A small image captioner, trained from scratch.
Model: encoder arch mlp_mixer, encoder patch size [8, 8], decoder width 192, decoder activation gelu.
Training: soap at rate 0.0013, 9500 steps, batches of 384.
Data: 90422 training examples, 40.3 epochs.
Rows from block 4 of the text decoder, named by matrix and row number. Rows with one number belong to one neuron. Each number is 128 + 32 x the weight over the matrix's rms, rounded and kept within 0 to 255. All counts start at 0. Numbers have three digits each.
# fc1: MLP up (decoder.blocks.4.mlp.fc1.weight, 576x192), inputs 0-191
# fc2: MLP down (decoder.blocks.4.mlp.fc2.weight, 192x576, transposed), outputs 0-191
fc1.161:098106137158104155071145043142132128139083095122163089088149127171174122108131156146117155114122139104161114138130197103125064049133132091178084146106158075102156114155141110101088160126074081215119129164110149133089132155091135100097126153152107159112118150117158170164128122181106115081067125109134177100149125143164112152116103087092176134187069150127124205155163133101168133130082164068169157159143145149147150104180122160126081143130106118132164112126138100126103156091089117127170185172091160109170113086125105140147146128131108080144119172109097126167139128161077127037
fc2.161:135176080074156131185144121076092103102140131066129105127113119118048160110093110127149123112124104113188138139125139167104134123078195113133119154095187144070173107120158145130154194149143172110203176108212141097116130168153165121124148125117110095131135132088165192110128124064106131130146113075135116156131130183139169120126176140077132083117159161089126183153130103133109082122130143124122122017190109082165141111161118107165051104099095145166125073117116070114144137090148097092136117104091087115144153082119087137108081068150158172238129086119157034138122141091129135183
fc1.162:130138159100130093116154127103109121116124076123126099178049090130170145144131086098132129121114068133094177139163154104180053126080155088190137089105090104158150078132170190164086090157118138117154075095071108127108117114118110149134091134094114116114159187097152113159076116085089120138112187155106130097042162157212105157109123146211147148116133151158123146137139152183156109071155149156180104077075158159106151129107111122095158089109137195202147160145113136101108162121097139129093123133189141140139197068182128127149165172126160130110100125124138104221162119152183110115
fc2.162:146094136194198169113111075143114156155165128131144135164106145108113094115070116153148149083134156138148147149138102086114110174094092115114175065085182107062201157127153081128115131137127116128147214134122071117104181115136127160142137163091180105158158080118153085052171091117125123090101136138189141137126144132163095121099212188150094158162138133095129112117102137167127154157070157170128142141175133136093114181142143086180177109150148136113094134188142089076113088109157091104184118106175109150128100107141157089137111092127125128109105115112067130167117146160076111127
fc1.163:142115124182179109100126169141149073108125055121139105113129121127116191118128194088087165132116149144119164108124121174104172091130097116130118097141193165151066133145122138131126080097103117142126121109151124169145111130117145136123101119091096134121094123102131062150111132125080103066155153161135166209118137114126171175116156113204113117101163137139098175134089126158123111090132123127090132025070096158088148137164156086067111101050129097138098159143121102117118060137123127074142147073150109135164087157160093109127128150105140103152187122090083132162168142143152120130
fc2.163:162072116051132107165123114092148163110163157128116156141103140160115129146154146158108114171121128111144126149136131105165103181192148187120167083095129078118139152120098111150176138111138142126083142129115127112073151184142128092168094142167165149087111117104087131171125140137142116185136103119069112090096155176152117107169125157192107068148138105127121098120135137133137131147139141139156128170130114081117131170107155179131171143122137171113138118160097148140118139154123115129147146143129130119129125109175123129110092102125115121111158157147123172163054119152155117124
fc1.164:135138126112124193198198098084160123119095144110162100128122116118157075091147153095108132116108118135085143145059074156108112111137104143115128165159125132117086125082159160084114161103125107139149146140151096130087134084086104196172095096126086088107145054094153096102171132146097121145060151118154177133125123128125131101088079140169147131151104191137157126129051147101139118172135125059148185118146160181105175093169157116125091162152105134088160143126103071127106110153144134147148095156149095072109118172066149147116161071102154096166099136118080148098094110169163146133
fc2.164:123127087127116137154112192133109117098155117129113151140128098195136154136083072123113094134150172144157152118118194198159076129158163172167150161076110125105071106112167116170139116156107106151125130151166095102197140136072113112154191140109101144141120101114099135118178111086108145127120084097179163121116131175107115112073141116098139132168118154142094121155118132165133168110108109110142082154099077099197098166175127136081114070124199110079178151133112100141135068053150119157085126123100131092108092162117168144106131093061099096132131078112133144175080081079163164088
fc1.165:122139125105170060117140126091087137163105124124089106155188086140072124139155120154084138092154113128137200096103142080088156132138083134126132162064119114171125081111122150179184122115131205112095083140163137131138140084101186114104074122121049100090137090100139165132120131089125042096150112120088126088166126138155147141148200085105096148153106058103150144124163151155106108120100105124116103150124086163051155106109124070112169094120132163117102111097153125144144137118141128093161140084151064127099165099164139114090183123096103141165104138137077077173087171071142090099
fc2.165:099132075215109107118142153172140116149133114126148098110134097075125132111141114119091152124128137049151105158094159126180117107165108108132154120136137111077109132088117173132112133094133137138146158083135132092173120107083155129189110118119131040169134136124151109062146178153077132194090123159150087147108112128084204155116149131144139129099092113090143078153058088178170145080105058193099110140160107153106074102083104081078077136094182095099122080136111164153134115160140124168072138081144117174082090140153097143178149099145125146133119099131123066125099133084155151101
fc1.166:133103109095134109123119084069143085127148122121133135117125129112141171112124119110176147120130162054079128126112140107147141054131149186123157099203183103129087067126110110137193126188097125096163193126161193104149155136149137137151108118224108096057146128163100066163155123135091159110098170194168151131138144102173153183162163131180092105135114131123095087060176114101132104112082131102105148164061095179135119155174189074178138143183070143137103146140061164113120085137145157111143111117171107181162197104129070100161100145082082109122168137084103097058105147136132114130
fc2.166:135130131094142102141132143106153091126091150146067150137122150046121109127146143131117141109081086137140129095088082100121117161139118096154108076171098141136115160130059092079144125151153096122131107120087137210173090171146120052146089168102075151083096122117142105174154127126032135196052133102140159078170128157102141119194108104113141127108092143126129143148144112116193142181131161152141161113121144115086102123092176121134137150105134116125140129063137125112156151136145137161157097191111160185079138157135102136179128195150107145122074145149164139112132104127123125150
fc1.167:123141146114138115110107112125148158141132089104131093131146153121124092102134132105113126128127127165175158116169182128070110115127158142156122168176100160144147124125125155083121141114130161163095091122112124176090156143117107100132137165156073139161203145151126206116115132133144171134142084161107190116162127138169149162182145131132103156178110105024116130168087157099181103094149166079145126106087138132100181103112118184183127112166128086182120100172173100159088141083060153144094148118144161082094111099156115116079147127154089120134152118104135201100062142160110101104
fc2.167:120137158064152153075143170161108108141143164115144094190093114121120101086151119124099162132150072135126137083119074127172149072156170124145124158104122080105119147104103133113163140125134134126127098092166112129078097157108091123114138121090114125118138195141130145119108093175145139153128099136090126102173094120107112131164151118118145111152108142130108155150099136164155156107127142100128083140127153109131129108098175147119081078120116113082146093119089188182101112119177133161084127120131120159109110111089096143135157114131067160135137089092126058213157098059142121144
fc1.168:139121137080142088200088133164169180162147144107103190148115154095095081097153166109164122072149160136094162133156143120087124112149140112053072150149135159128094145168173136105145116197130150182155158148148144128173070060167162153174090157106126125116137150121114098125088171119079084143112123195091132118145165126172169119156116131123161112104153130084196158133087137127139085120138097155181087173191151129118087103140105104159126128143097075150156097123144127110143082105123131163192133082194113157101147127138129186145117115165124150161172083113117154058073084058083099114
fc2.168:110147081078128131079175122132147153125122141062182127149161144171128162160147082158140163139119141174122132088136158172152056168162122132143155172122158087091107114074098144124092177107110177130138078181141139109082177152113163115133110102179165122110099139217070126093141103166125162108124086077177100156105078118135152174204119117117115134179152139087119134078084159130168093185104116145116145144127108094150134124137122066125132097165098158104154114122112123171125171085151066092146087107071103066186129151162159070118148212139147103124131085094204112133094115145123104117
fc1.169:086138083168125107163086114121141126107149124089181162117127121149138095077079107114157115151148110174141110106144193141156108121117110127103162168116102125147146132130145145103160096137121129099093119153140164117091168128107079168109103151121156146148122136112131155115157145153112165192173124113148070130154063117125149208124108078121091091131101113131146180099120123175120137135115135127159116110135106186130098161184099128123121085165133151101111112118110126195148154101124079157183086111136108158083128106086103138137111137132144155158164094121167092114059148172144158126
fc2.169:165176115116124063125107101126102113154089123141119142127098089106193073133106118109154127122099125131101116116128116104127120188101150124087107101118108097158176112090094090129162173140079120110120125086130096154092147177112163165174134089115086100116117135095134128166127112153124114119135148100127173188117134111126098098207102147153199190146169144178141120192096158109135100122109116083128146118119134170130142115102112149121076136093121219123165095129138168125166094059085146112145154147107124122126169161149145077077126073099123127138117122133140155139128110096127135072
fc1.170:184106121118100095107158119149162121102130138111103153159151129111108151155131118096094116091116147066179101098106165088129160121109103143139088059129150113119131137112108143123125101143115171143093143141074132117117089137190136120154147083130094165095169195046186122116130088120163186120145134109135151157152114130145126163161130122165135059105119095143172113175126096109105119074142145135104157146113113104123151094126156158099113147162066105097179132178101129157131132125093160100097190115178114128085108043172137112173108125146109105159170134093107215102087127111162145117
fc2.170:083107118069097125158159151063169104184111094180143120073125106197087108123102141170151111179106113174190103107117176112093121126129160137092152127130164075128164182141122100135142128122133115149161116092178104126190172119118157086129121175127151113101153109138083113115100151128133108122213129161131069094120107168148192089098086066104109110141159169138123106128136146178128104128156104100133178080131065117111187076149104113146075104126109124108162128132147117127184115096083089126153124172152097143129091162118161145181101156148110148134170097143157077126125140196151141086
fc1.171:153153108165117115103161155196140154119110106121173176161138115158158139101127174127137086169130137079110107130102147154085143102089056158132139111133077111118076142155083101151136072161088043077162151069101156139071136114125159158122065153204087188081107033123122099128148132069160156124150106139182144123093141108075143187137142088125103150127119091114089125151151136089136128189135131120159100111075100167211063121157167098130111119127113194061165108151152117161141119121147125143138101114107122132124141141120153067218095181065142174172169131092142108104176152117147083120
fc2.171:102185140148039161168149168157123111147090181115112086156079133165146175086081083103123106129126124184134098147136104138137117087139087129224106120123099135153141139125177128124161130116108101187108137119074086086113134153172124143206088124083186074173170146119122154158108114093104112136140089152092088126119169169122095109125147120129091078147114169139159126128117160198104167129126168161134108121165138138112140114124182124140083178113134168138174114136124175084134165113145169137120121163097131106078132191104176101116087175147176111133115144047082159145171113148119092086
fc1.172:089158106125113169119099076131152132155145148117145135098052085146109129149198102136043144129127071180154129174119174130102158118086119094068133150137089137167073138100090156185126115082145183179157120146094055112161125152084088124130111114111127151083167080155190104131128090152151141132127026124137062127198170122123127177079138097132170122173101111109148145101110132134111144152074157146167165148079099135051152143149136139105129094200196086160118105167129142114152104141139135125106101131145162119138146085106061128155113115163129080176189103143143141109094144123107142151
fc2.172:089120155132171130176138126188085153101189160119125151146154117066153062191108211132128134106084149114108153156107116144127131159174174109111154137104153191138120064179149102149140128159122090075137163126142122134144149123090119108135189065128155118190127148085174104137123128088180148119104156135094137115066102088135150140175137149095099078085134133105107102148107076136133099139161079158141153138105146214135115139133135163128151162127066172119122104121154192089172113173148109129155150130090142071131168104168158098131129163065145141132070153115208119126110148092151108131
fc1.173:127095076150049101141154179131075146119121164156134123106136100096114122141113132079138111144167133062119179133098157107164116125107090132071083097065069175190109098127172154213125095106149074117160135137125140151170178107104112159163126121154121194123079150125135158174104068116076113115094101124121109148084141104121148120090132150181101164157088122160156088116175111102146090096155159128148131140156158147141066124095156148132120153124163123137168110074154114131171139137132143157185137198101097126163129098096114077096124102136115137141144113147133134153108119149075160098
fc2.173:163110152132149170119119185159091134137092144164093102085137151157152138064127138143123161100112135154135169122106145134222105066089096081097130128100137149168072100144119104108134117118111146143154141113137080134092108101070109111092113122139161130100182154138114184144173162119168095127134153118119134162082178084142180146128086095115138064109158167174090164093098063111057132159128133160154122177141179101135134108062157189150115127142135155072137188158134050163112098124124133067147177099162115102106092153106105103121127124100097095108097107136129111144146093062115144148
fc1.174:122157115135089185157136153132130084122078146120137138076191124119132103181156137171134099111081124152141187118183151120142127102139138131141102125143113181146138195133136146129188117093123093122159109164059152083094131150119116125129122130113177113073117190103175166040109107161136138103087182150097152143149104139157190160110142121089102135172124187154152142114101113121185166139188138088168171133073144100111094117153118108099166110166103136106088175120101101072120151101101176129064136149078154075116128124135103040141185103166148089092101081115181126149060148146172160101
fc2.174:136076071102114099108083117135135137134188119140169128089137146208143173138128184180126083107154131111094159098134099180146140066077112222126191122182099081101179080111134109153154096121098210155158117101161139116135142074122152080158184104162153106185168129073106121158173104163127167193096125138076176113114163137150121168147083119136136166150134109128099193141158154123103113091111150135104174118117107083103122169174166181099118089170119171107170120138080186145086145147099093158108127113157177070152114147150091124182169129116187096106080162184107127112079045124145120153
fc1.175:083110099158155164089106069135100122133164074143119135143122136141147135171072186126139137173103122135111166146133175097102184057154093141105118120155113116113157165149151136135105089149116093130059133138105170158153108109116109062102122143158206179088121117121118164184100107115151182130149111150112109092133140121132172125084144124066150085129185088089103154130150128178118116125138174138136118108115111137176088101147109129089131107166104117085148117161099126141140094140053094134116118119127070191090141124078161113179071114117144135133112112132176118148126140050181169179
fc2.175:155106153159201102149177142081127096119099099106087091141099129137122088078119060128136127102174109146158169037134135127119162147156113145174059120170133074113131133111151125093145139112112073154093093085058128122168127110136093143133155127122161101156061169162142090126124172098128128127094169157182103141138120120105112125097100087142139092164123150152093104147166131127111171086116075118117115102155123140131153101091160139152158152070129192176130125193111177138143153130136102096117148170169207116149070162096113125106114085117139113126126144130094161099103056167084124132
fc1.176:169172174065098111133124050171141181110128137095117115134176165091111087143081173113085093200117140134138111113123097149132113093097135113151183115107155125157130075160126148107122115118153115151115109116159110119110105105084159141144173167189105107144136170117063136151165150127119146128110137097148149109163205155140155138079124145143120181099185166146117131131133136150105128105127149164185111142145176095095150103126094117095099174124124167088103088147148155090141130152144135119081093143139078141174149134105118166117134163157143178146142155187059165097130077162104112128
fc2.176:122139111107125124161085159171116091141124129166133131115118135112165168111113080110117108160147098116143151175087173155134132125126101094124145116128137150143137114095140125165118122124137169191128126125071149138111144133091098146133115106141147171097107128131166102147157119158110138066141122118155133168101130092138095160176084122089120147188133112143164177105158072166158138126143149129194131140141144051118129118161117148075151132096174123093152169163156081147158153172131105171159103103106140092131124154149065159155182117158131163100138134122150128114096119144093121098
fc1.177:112146147149160143154099133102186061099135148081123104114113152140164171066099162115107118136175192081140144072094162091140097095144119103097159123076131195126167149147103126128162110217132126109144149123123085115095073179138095141162171180103131108090097142124131098067111176121177134155136150172155119136193108114133127176135077117159128121142103167154103131177123142098137173133162121130118152124068117083126113119114124128107126164103162149073123089141141136127137103147062075121079134147151070161182149142085115150151081162133055206144167101102140117149144148138127108153
fc2.177:162137125073122140155128067081038146105108073129075148117154149109160166149101183093141081091137098127147090137171124193140136146114171090135116172140121116118165109131111140171072158128172080146135180126113078128134123124116144138107096068114058139133073128095077150127140146133140101150130163098147140096128118096157134077153159142124100095146134130144134129092118103142127166165092100132202112179106146134156109164168108086096117092172123099114197130149154169181114185126177176103146110153119136107097141179077097110070106088142123136186094091107135175173143128090146111090
fc1.178:159127191087124159141118119091122127137138109095104114043131142177146104132116110117127094061075112096126170106148173089091099197087141143162169135128141138136147110130181143133110116204140130129111131119110063155115108152152170139106132084118142122101103186056117107151090206037142083125160135120144134069144141105136085136192114086164111075092157136075131151181113111143129117161175121203152128109108152159136165114129130122134103111124163156138166143164104101136145134110137104100167158148152078112162108070116088102112123199089138116133143088135087084152126168113104160104
fc2.178:126115104163098110086120122108091106164139150126124126132096087126178091123108104085145135104131164119112091181137130123165100135133127116167120160143130175134100142081117138142107125088108092132158069096085107115132116116117117194126126075174174087171125065155133101176106065167092093102126098125136135167133099189145149134146137129143118131143106117119088134122160174087116077109112144126114097108158094130087168138079148129186149096137101148157117119150170149158141175139132097161126153133147119114124119103110122136116148113134135057121150111137094143094219175158182135097
fc1.179:151150125102146166082132121124110170198124098080124183123122112200100128183094149174135117099105082159102132097114188075148098105174109162078127131129139129101119141134131186122140112151131111127136128098131122152159128168209111108128128111059145155104109119137130128125085136114146109119133103116183136132179116153055167149111174103155142140120110141146077141111152106109102107140144149182106167151114148144137140128130164128100114097140118120139134095026115126099146179096131168178112114190125097143087126118097139114113121146127129101152146136120114096073100093088104161189
fc2.179:133159137174105057125116129131136090117118083142118086189153131081111142138198113152105157179062185143164115162096138107101135117132157151145177146161136088103133087113169142136128126178130149041102096134157162158152172119166041133120104117138142135094147099151111153191123034122096118142167152166153108174200143085129132095153119130130183111097101091142148100149117096146122136092087137087130137101131090165126096099156150093084107077121145165198120107145107168182150124142189110059158100151113093138138074174110155106057109124124160150148110118078136115153103121129109107168
fc1.180:123177082124108147160135127170180155126166127153095135115085126136110131108088155113125154154134121144080112113164111124164097184086095121164129093125181112162167094181147111118134174151114112156129131068166141123107086119093144149115136133188099147125140067138149065151085121107132112137136130149143105044170114146124146158102174110084154174180102114151163158179103130163167159112116165143099145123131118183097060098120137114095121155142122111119165117089059098129097122106125072144215076149123138136122225065125093113055116120143145155130156139132119148149123147148085112076
fc2.180:090155074150131170127156175152108184101102094101183129124112154204120143134153109109133162173132084140104071140134095134151151124068133121142137140161122137173140132104185181159135106123074093151096085156153162163202145149106151128152173143117127142152107118174171140128200126134147124201126061135138173097121168090109131144112142096183124119139114080153149112134061146140125154119132056125088160132116130136104118140156129180139139139141128067155166145178132078080105140076128101129118100121075133158143129120158137134094107131155200132149153073126152095110175113113123121098
fc1.181:126119132080088081075150062108146159125093119127156117104139143095093180198180098124079171119105091073149150175156111089165154074150113072120114132178171159131175106131121108124157067143146111152090135162070135108121109139144147145130160088107102161126156134104147157134148185102172136103093160081111112102105145145133124090081150109120113089156100197181106124159158199084135152106068159122116117144135167117153141112126107085138133126124116143118162063090107145104131099159113144096122186085153152155126146179096144131100102110092142108125075118077076185092117091185164147192
fc2.181:100148131139151143109111102162143093107110143151045114122139129132150136165115113157079153103140145189117131077123145102139122082155184093111102192149186123135167182083084124131111148088129119123187153141145137149165085088061059122138102142138127156138134146132128081130079162137106078113189132117152116103095074125144182081131140188150079165097169096153059073129156124108100107175081091153130190164136132135125143133080037125116132130138209140110149140128129127122192131094096135192158112080087073142116156180155108164116118055120136137207160169150135104117154128088113108116
fc1.182:132099160092119164147128100151055073125136115134124175139142087172141145145154075104165140083119101085144077121145089121099139134118104136156097156119115073107094108119141142103166195117183095187107173106115078112142132085130143103149105149153058139112068113117169076172128124096165070127100142080100103062091118162111138168142138143102107130147172157132118114116143062170087166118147114172112142065181173107121182190120160161132174126116112095181140086151118074118118143156143144139120156133098056132185086065146088115070135164136127135147077081121108161123101139117127122152
fc2.182:079150138095138105135116109137088173135159104156115133096130121149166143162078146124093101122113103066129169162104156088136157116130110114067123107095087090116118141089100117147099071140135133122113153149096156090099162187142129145114102124139158136069083105217142077108168113122116168193116101156174142081125085150113099183086077123112113153109160160137148135127119158118137150167163127132094104206141124135090134144156184107113147084166152161121069112124151095156152161062144091151132192151143133114109113146095153091184117133106113127139142095132102131197104169128164162115
fc1.183:141072074103156142090171130066072125189082070034186085155157086145184063142136123166140094109159133132144081105102162130109149109141119091154140071101082190147094143169153173132098157175138104127094093129099141118071114173119175152132098119099056064133086116137154142120156101129105105141135104148161148061071168094158169086116113106121158149168123157149086136104126084138092174143178073159135081133069061110211129147109089097140081166124145172086107119091082142186128109105058136144121104139123090195102085118101153151086136146133186109150143162146129071092056151133134145075
fc2.183:180089161159076094136093177120030094078153119146065134131128169099134093158102126111147102090164191158124037116129091084133117143119145076104098130094186109164091128142139103128110093132097120170112115124113140043150114138039154086078145186140146124105115197141066115145095152182061145152085160170197121086147093107170183178147123058110110117090161117118170199116141124179137114114097115131122107141072120187121142126187107113056132161121074108111119182127142144089105184158142129086187138132116193113121136126132149060174079107164088105140186141082130081126154150150106168145
fc1.184:136175098080178154133149090160056088145069143084120152147134090125154120122134156123141160143133085138128138164068131107143080112111187186109102141207134138119056100168106118120160121137175131121136134128126130155152132133143141165118134143129161110123181163088114086161109127126131106146117116152119110118083094200141150059150132124182100158171118136121129124156096118102151096112117117142156170175119075100088104047096157092088116172082136089153116123124128124093207183113133164175113122162184118074118151086123104102083102126187129104154170140130113093143180134102180143099
fc2.184:148124152121116121090095157129157095065134123111135109126117157107146148035186157098123122099090137139065154113145125114121108124165098142168118187111120192087111110140099114145082160157139127158120140106148124114207168118149150145146171165120179145154181028135113154153088083166121189099147174107119099093142157082121101096183173176044101159112109122091124102139175151154088126164070125124150158097127138163062094150124106127092088093139145176125174122112138136163084159089126193142090109162149136117133119124094116124186097129080157103097058115075150126123127160082125194163
fc1.185:135155080119098138151122144167131130101141129121115121099119170178107120114100153100157126128113180114108198099106137139135174159110129146126121152193085144149077107085124165194183107188122130106100188101104075099130150084118117153136141098141151191114175198109124097175117167107106129146080130043150142126121127181114091116123091091093173108132126141093116098196122148155111114111115111122110153056113158148162053120126091146087158131101117125100107102098115123140117128145118134176090100146144122158188120130145064103105105128130140114156134100181069153074139143154124189134
fc2.185:144121119102143154144116089117121120182133105110097177152082153125119092135065131141040157090125140116184144149147121117089138178117152141139124124189175104141160095126109096103191141082086129153108106121141087136094103087158090164062135129128140087075085166145194113103114126103136093142111097180153127104112093107155215141108143106131169136118166174120178146076068143082178086123153107175196129162138142128098152108145142105159175140163101136128123127118087166158132104155136099051132181097126164138099091168157090090133131141124130126098183160153096175153186131126135053138
fc1.186:159187164171145091084144096075130111129144144123056135112108115188111122164096122204065071072135149179110144118153131129088103170080121150122155115136131136163123148136189109124075126117163104143090092078075160102149134142103154133179122140108129174110165105111162160128059163061176137218161102121142088161127137151118123116055122093150132097101085120139101097082134145168077139111063076144069133105118108132111120145137182170107136196186091149115099130124131150139080161178072121141140107174091158193150131090188098125181136127184147082185133108156075118110151160131122178081
fc2.186:122114120078132129108116126133170122115144134121078127118185102201126078123104149126197124100183124139140067134150128152188169172140094063128113169186127130079127119157131090142139106112197121120159137126119153130142170127090128157128136127123151075063122162087164071173101151144121089172135181091102141139154136058133080108092134130027151051189146127154190108145103129109080104121161142140128199116118120134126133098093169121153131156131083148125152158107145157098177094092099093111090092118130185136117168126165103132106076078128107169132126057094116134121078162166107122137
fc1.187:180090095156150069153133169120064149175155115108111170168142111133089125189104119152162162085097073112123170171113108144193144118185033171115117153124118093132141135145120140104092120199130129136147096148064156152180097125114155192120164205099136099119124104095111118133072112153126110153173172155114104070186139137142085181160155108164117106129152166144112159109097127115129134069186168042198130098099139127138069132129099111115154118156164110132114162177176154113108124100103208134094164116121103137089127117100141108085168153104109094066138129159110119177120155133127169161
fc2.187:138150182040090143075136101111096167112175121141160108125120191091109124107061132102123131118106165118141088094172165171124136181126110119145144143062156138143087140126152149067118183134149104175057171098129116127082105079155162122109144128138120103094104141142131123100140096146130224168123129149145082146178124125113154076106124130098183156115142165123118176155158072147149066129115109157144144152175087156120104121104098122151142053125150184128137094148139121089089132148216107094158126090134113139179148089116195138122085132095151142139114091130152140164167099158112122123
fc1.188:168160176139158077116212082119071096134130102153153138069135127156124162139090185094111155077147065166141127096131065125116173162133112180143095192114140105156108122156155158125199109127153161097120128142054110140152140194114087164120096170118166118079209144136137190104181097073127182081093111158142101175129170173118130114067136096195124131111098106159162126118105121174091148112116145129128155096075143161109170152179170128110141135088164158091109065160093143081157110119112154143187121082115155105120161160130081091148101135092144155171149084147087101130102142162149109142
fc2.188:147152129125047141164105123097138132136095101204132101135132126126162135068200105158115094088178109116106166151116099147114134110141168111145138107155132129129158095111177153142118140150141157084137108161168158118144076107119163125120111117110118147090127149139143150166138099236097187117131141149168124128093186084187117151148118137090077105149077152100136145135139144076131142060129122126082213094175164166126076131145147124137141120148109121131142189116126077183169136120098202173185155126173115091135071146148089081179125101178072117180117179103168051093106105178131091124
fc1.189:099104156099168064098143166161137108151144138154110164105165136126142133152154143089091153119094105155094152180119176105115165150122197081143120103110113120103174130156117120117157108105071105105102112152201074103150088144122118154234110154111115161125169176127103129145108159138167047155132099168151146126212121165125145177100088098108108165115116154093142164106094091102154166123107112129161110132113078176095126161175122143095085141182153112138117082119147106116140160153116170164134103144075134118082113154108125108108156120083087142112130101156151144149111091099118091160
fc2.189:177140116104172161124147119087138143103105113126143119072133133157088132118126138149149144088105148141135094167141061132113138155164089103136104140068111115129152086139140158093160150122156162195103144150124127106146118123105143087118164110129098165101153168137118107143101136127118141111156096128171162107145130109154137118145068176102130155076140078141140189136164114109120144107112169120109207076154137185103144118081136117155119138118113121122080099159136136102141080165155181124138147140107103154119122116103130143064104156176123146131157086134080145116192072123113123149
fc1.190:214086128091122139098087130110083100115121146132079125110180146177076152173139149113130147029099113138096155130158120172139100193097099167144112108118139156045104075132163100161136145169178131150110137131112092142119158099112128129184069151150096119107159170087130114137162122150045145159107093143113077081138151106111128139142132185124126140151113170155116154118113138128070168072120127118123164079116142111177136129132090126104101135165131082100122158103133083092149149132110162098132202108187076152090083148166047092153085093167156126137074065103130107145116131074094102166
fc2.190:168105099181135127110149108082127083173089121113153129111107092150179119162134143105142098131128147104180141121109189136123141111186154109138126094131156084141157171058088138086073128061156146080101114094143123125122154118119092170102124141162158151130114082102176131146070169172123122107106144103160137127217120160071083192181106152155182130142117104113128174166085148113116089106133146154118139129133188193120149126131035167073107166153170150167057074077141116159093126181154095092107086057108122161164150114108094127155133175103088170110152147099107091109151190126115107152
fc1.191:101135122108114110136082060086109092190105138128112166127040121125096095108106214119116122100139163058134153111142151103097218112128095151114068134115095171153109148185131149127142158087126122090223181093158169150122141102134151118119151125153130114106164184085198114112146100145126190129171145069128174122113094092141103118117156178116170140146119118138103180184154145170161175110155162038130156158138160146187134090082104145131091163116123129114128113161190095141131103082101187119101125052114107119097126082144171135145123128112138168186125128101095084101085131139183129083
fc2.191:099157117175096134104126129085168137098157129157117154160079113183136195073156133142195078107119117095116143108136105141120140126135130126202163162082148121104160111132098062157121114108199156075141146062069077076128134114138130141124112095123186165129131069087086126138128129145137098118140164135124075128154129146115122097163117183131172166128141130084122139135090094118108091142177103132136162096096086104077122117107109117112136124159136138121134128089077080081147117173166141117087120119129169128125146118079155120195096131109078155129138132084165175074172107143140068178
fc1.192:113159121175073174123083084127084124155098159099088113150177117095137193149141116057092131097155106132177074149127122084090149185141154121167166157152131090119159146160108148101179048079117132163053160135112152105094097160153128108175157156115117172141158146138113139152123119120134124086108083126108110074107149090108131121100127102119170170151102144027061138128130126146163115105137208061150142119181150140139073103131154136141129150121105138129097128147164092074090161139136164074140152134129072213127127111101076092134087075099113118130160122168100133149118158118112143126
fc2.192:142094131124136111137154121071167091050089106124087153086113087144131132063142198171107132094128130095098140109077108056114147111166150136089143130164128141145045136188093092150168150172074137122178097190110133105151144130168142086098146195059161100134144108113160103189167192147147150110146095125163114153109147130115156153151083181166146119167137130175101066035148126146207131097176091133158129100122110164080120187181125153110084137106147110164094142168060189151147117137147090170149072103163092068138130175122061094158080103146123116094167111154104143173122133103127129132
fc1.193:156200106211101105124120079116091074104176135169143141088119078120160149167067165091183123184079135185092220181116195159166144120071146055124112094127097113142140162120122154135089179091084074134136149090073107127119116156114113098095164119146151156107210109128073099149151150111089170166123200176128149115134128154106166180153111137147146128091092076119140076108140138149162122120189108138149154100088148136142136131137121136091115119144131119150096141142156171138146112110093102165082115159076091087166165098103110162080172080089103147133146114128188159147092134104102126121
fc2.193:149109109104171165115126138165149126118089143140127131120059155106141140133139109123205156116142183124144147082156127187137137077133105143079173138094164087115127099099160130064089103147152192190128070143098196121089092082070095104153098095143125083142143169119112144085173137135068108184092105121154138180097095080090148056181140139158103116127166171144118106172117058075107104154109159169130074134137168155184120051145186167119127128121125101127109116092101059126107107182115121145099133041175116170086094151126182116208135171102113179151108159123112137130190149089105131146
fc1.194:121082116160160106143208052092181085123137155140108155088132133134176178143185082143165158098105116141180181139195086117099094178119130088075108159111104119136089229130164146159168152156141072166143159107136169130087123101048192176137129174191142194144132141127092064137091109076103128089138146132176146212122162156122122144143122075116128109166132130100167125111162154159137142149114128106147123106113140109142136159160117119113138131108166083144160149118081118165073165153063142144146153103147142130098114076065108121164157143118149104099133150172130135133110146097148188138
fc2.194:143091144137120135155129151215153127116122142113150143171159136145091110176153096150127121111100109114132169146167166114170108125138126115082222109157162133163157172095112123095095167149064103127118159052158149071177162105146099127137127109124080133104115099139175104136142171144092100175084133168112159133130158102178076158180150139109122150103142090118124105198141123108093069131082144111143141135154167098114118128128160188125164113027137103113149138139105101104180159124138150106163090124158162100139082130104062141125103151092126186145115118107113100095153103110129157152
fc1.195:151178101149128060155114162119093149097097170143124111198124115081115126131085163114076151114141178041137131127167080124123130053137103106109097147106098074174109118173074210113092117123118153162173139112103080094186139115110117092132156145125174126128105151071155063179137102100132100106118115113104140172149172154147111137111180106109142161134149137106151111120106135100149192159088180080089202082084121087218133172102117152110154131149102118125134124159115125152109123135116136178113103100163065146136099127119120146185114122182113142181110189146112115046086102207105152071
fc2.195:096133144155135140180147177088113152142147120147075128173085170070133130186164174135149110140086098113143060159122142100119103166149136158183143058095103148158117177087126103164158107117143176108137119103147134098091143099098170095164140149186112058103140085173130141085133185078105146130126086000137121068166117137082163108163193110133132122155128107131138197146148085166110210087099039147141098087112066108121113149186151137098162140131090146182092102070253121186224102105155141112111131153139135154122081133152109155115143065070117131142205142112117129080152124090140146121
fc1.196:110164159163120109105100075139126126147130079124116039104141074133133091133139107106145087163103159109170133115137109092135074115128132126129072097123117146098096103128103126151133164129149095110118184117206141193130132131121181177103136123154082127090129132127191042167105102122091114197109156148053116133185156138174088127138092133143105092181091094135084109111102081136150136218123117153224114135085122114109161183055105146113064118142110145089190157191054145102097148128082133129148091108093103115076157146211165099134113153156108167140143064180143117159119150088111096128
fc2.196:104151138186097104139206088091128142154146117094129101130114153150071140144178066194108174118097128099172160154103079149151149037160095100098162162090085134085140140103112166126124152097184157126075095106158149117165180189141113106192142100192141136120130109169082126126115148127152170119107141146103094110151067126158145059101178135139112156067095132119088108126100157143109114101118127138143135125181068101119177125123111186121128094115092112167097103162091162162109145100108141125112110111113122192161080126167137184107137155073094157126115140114139103180160136191231190191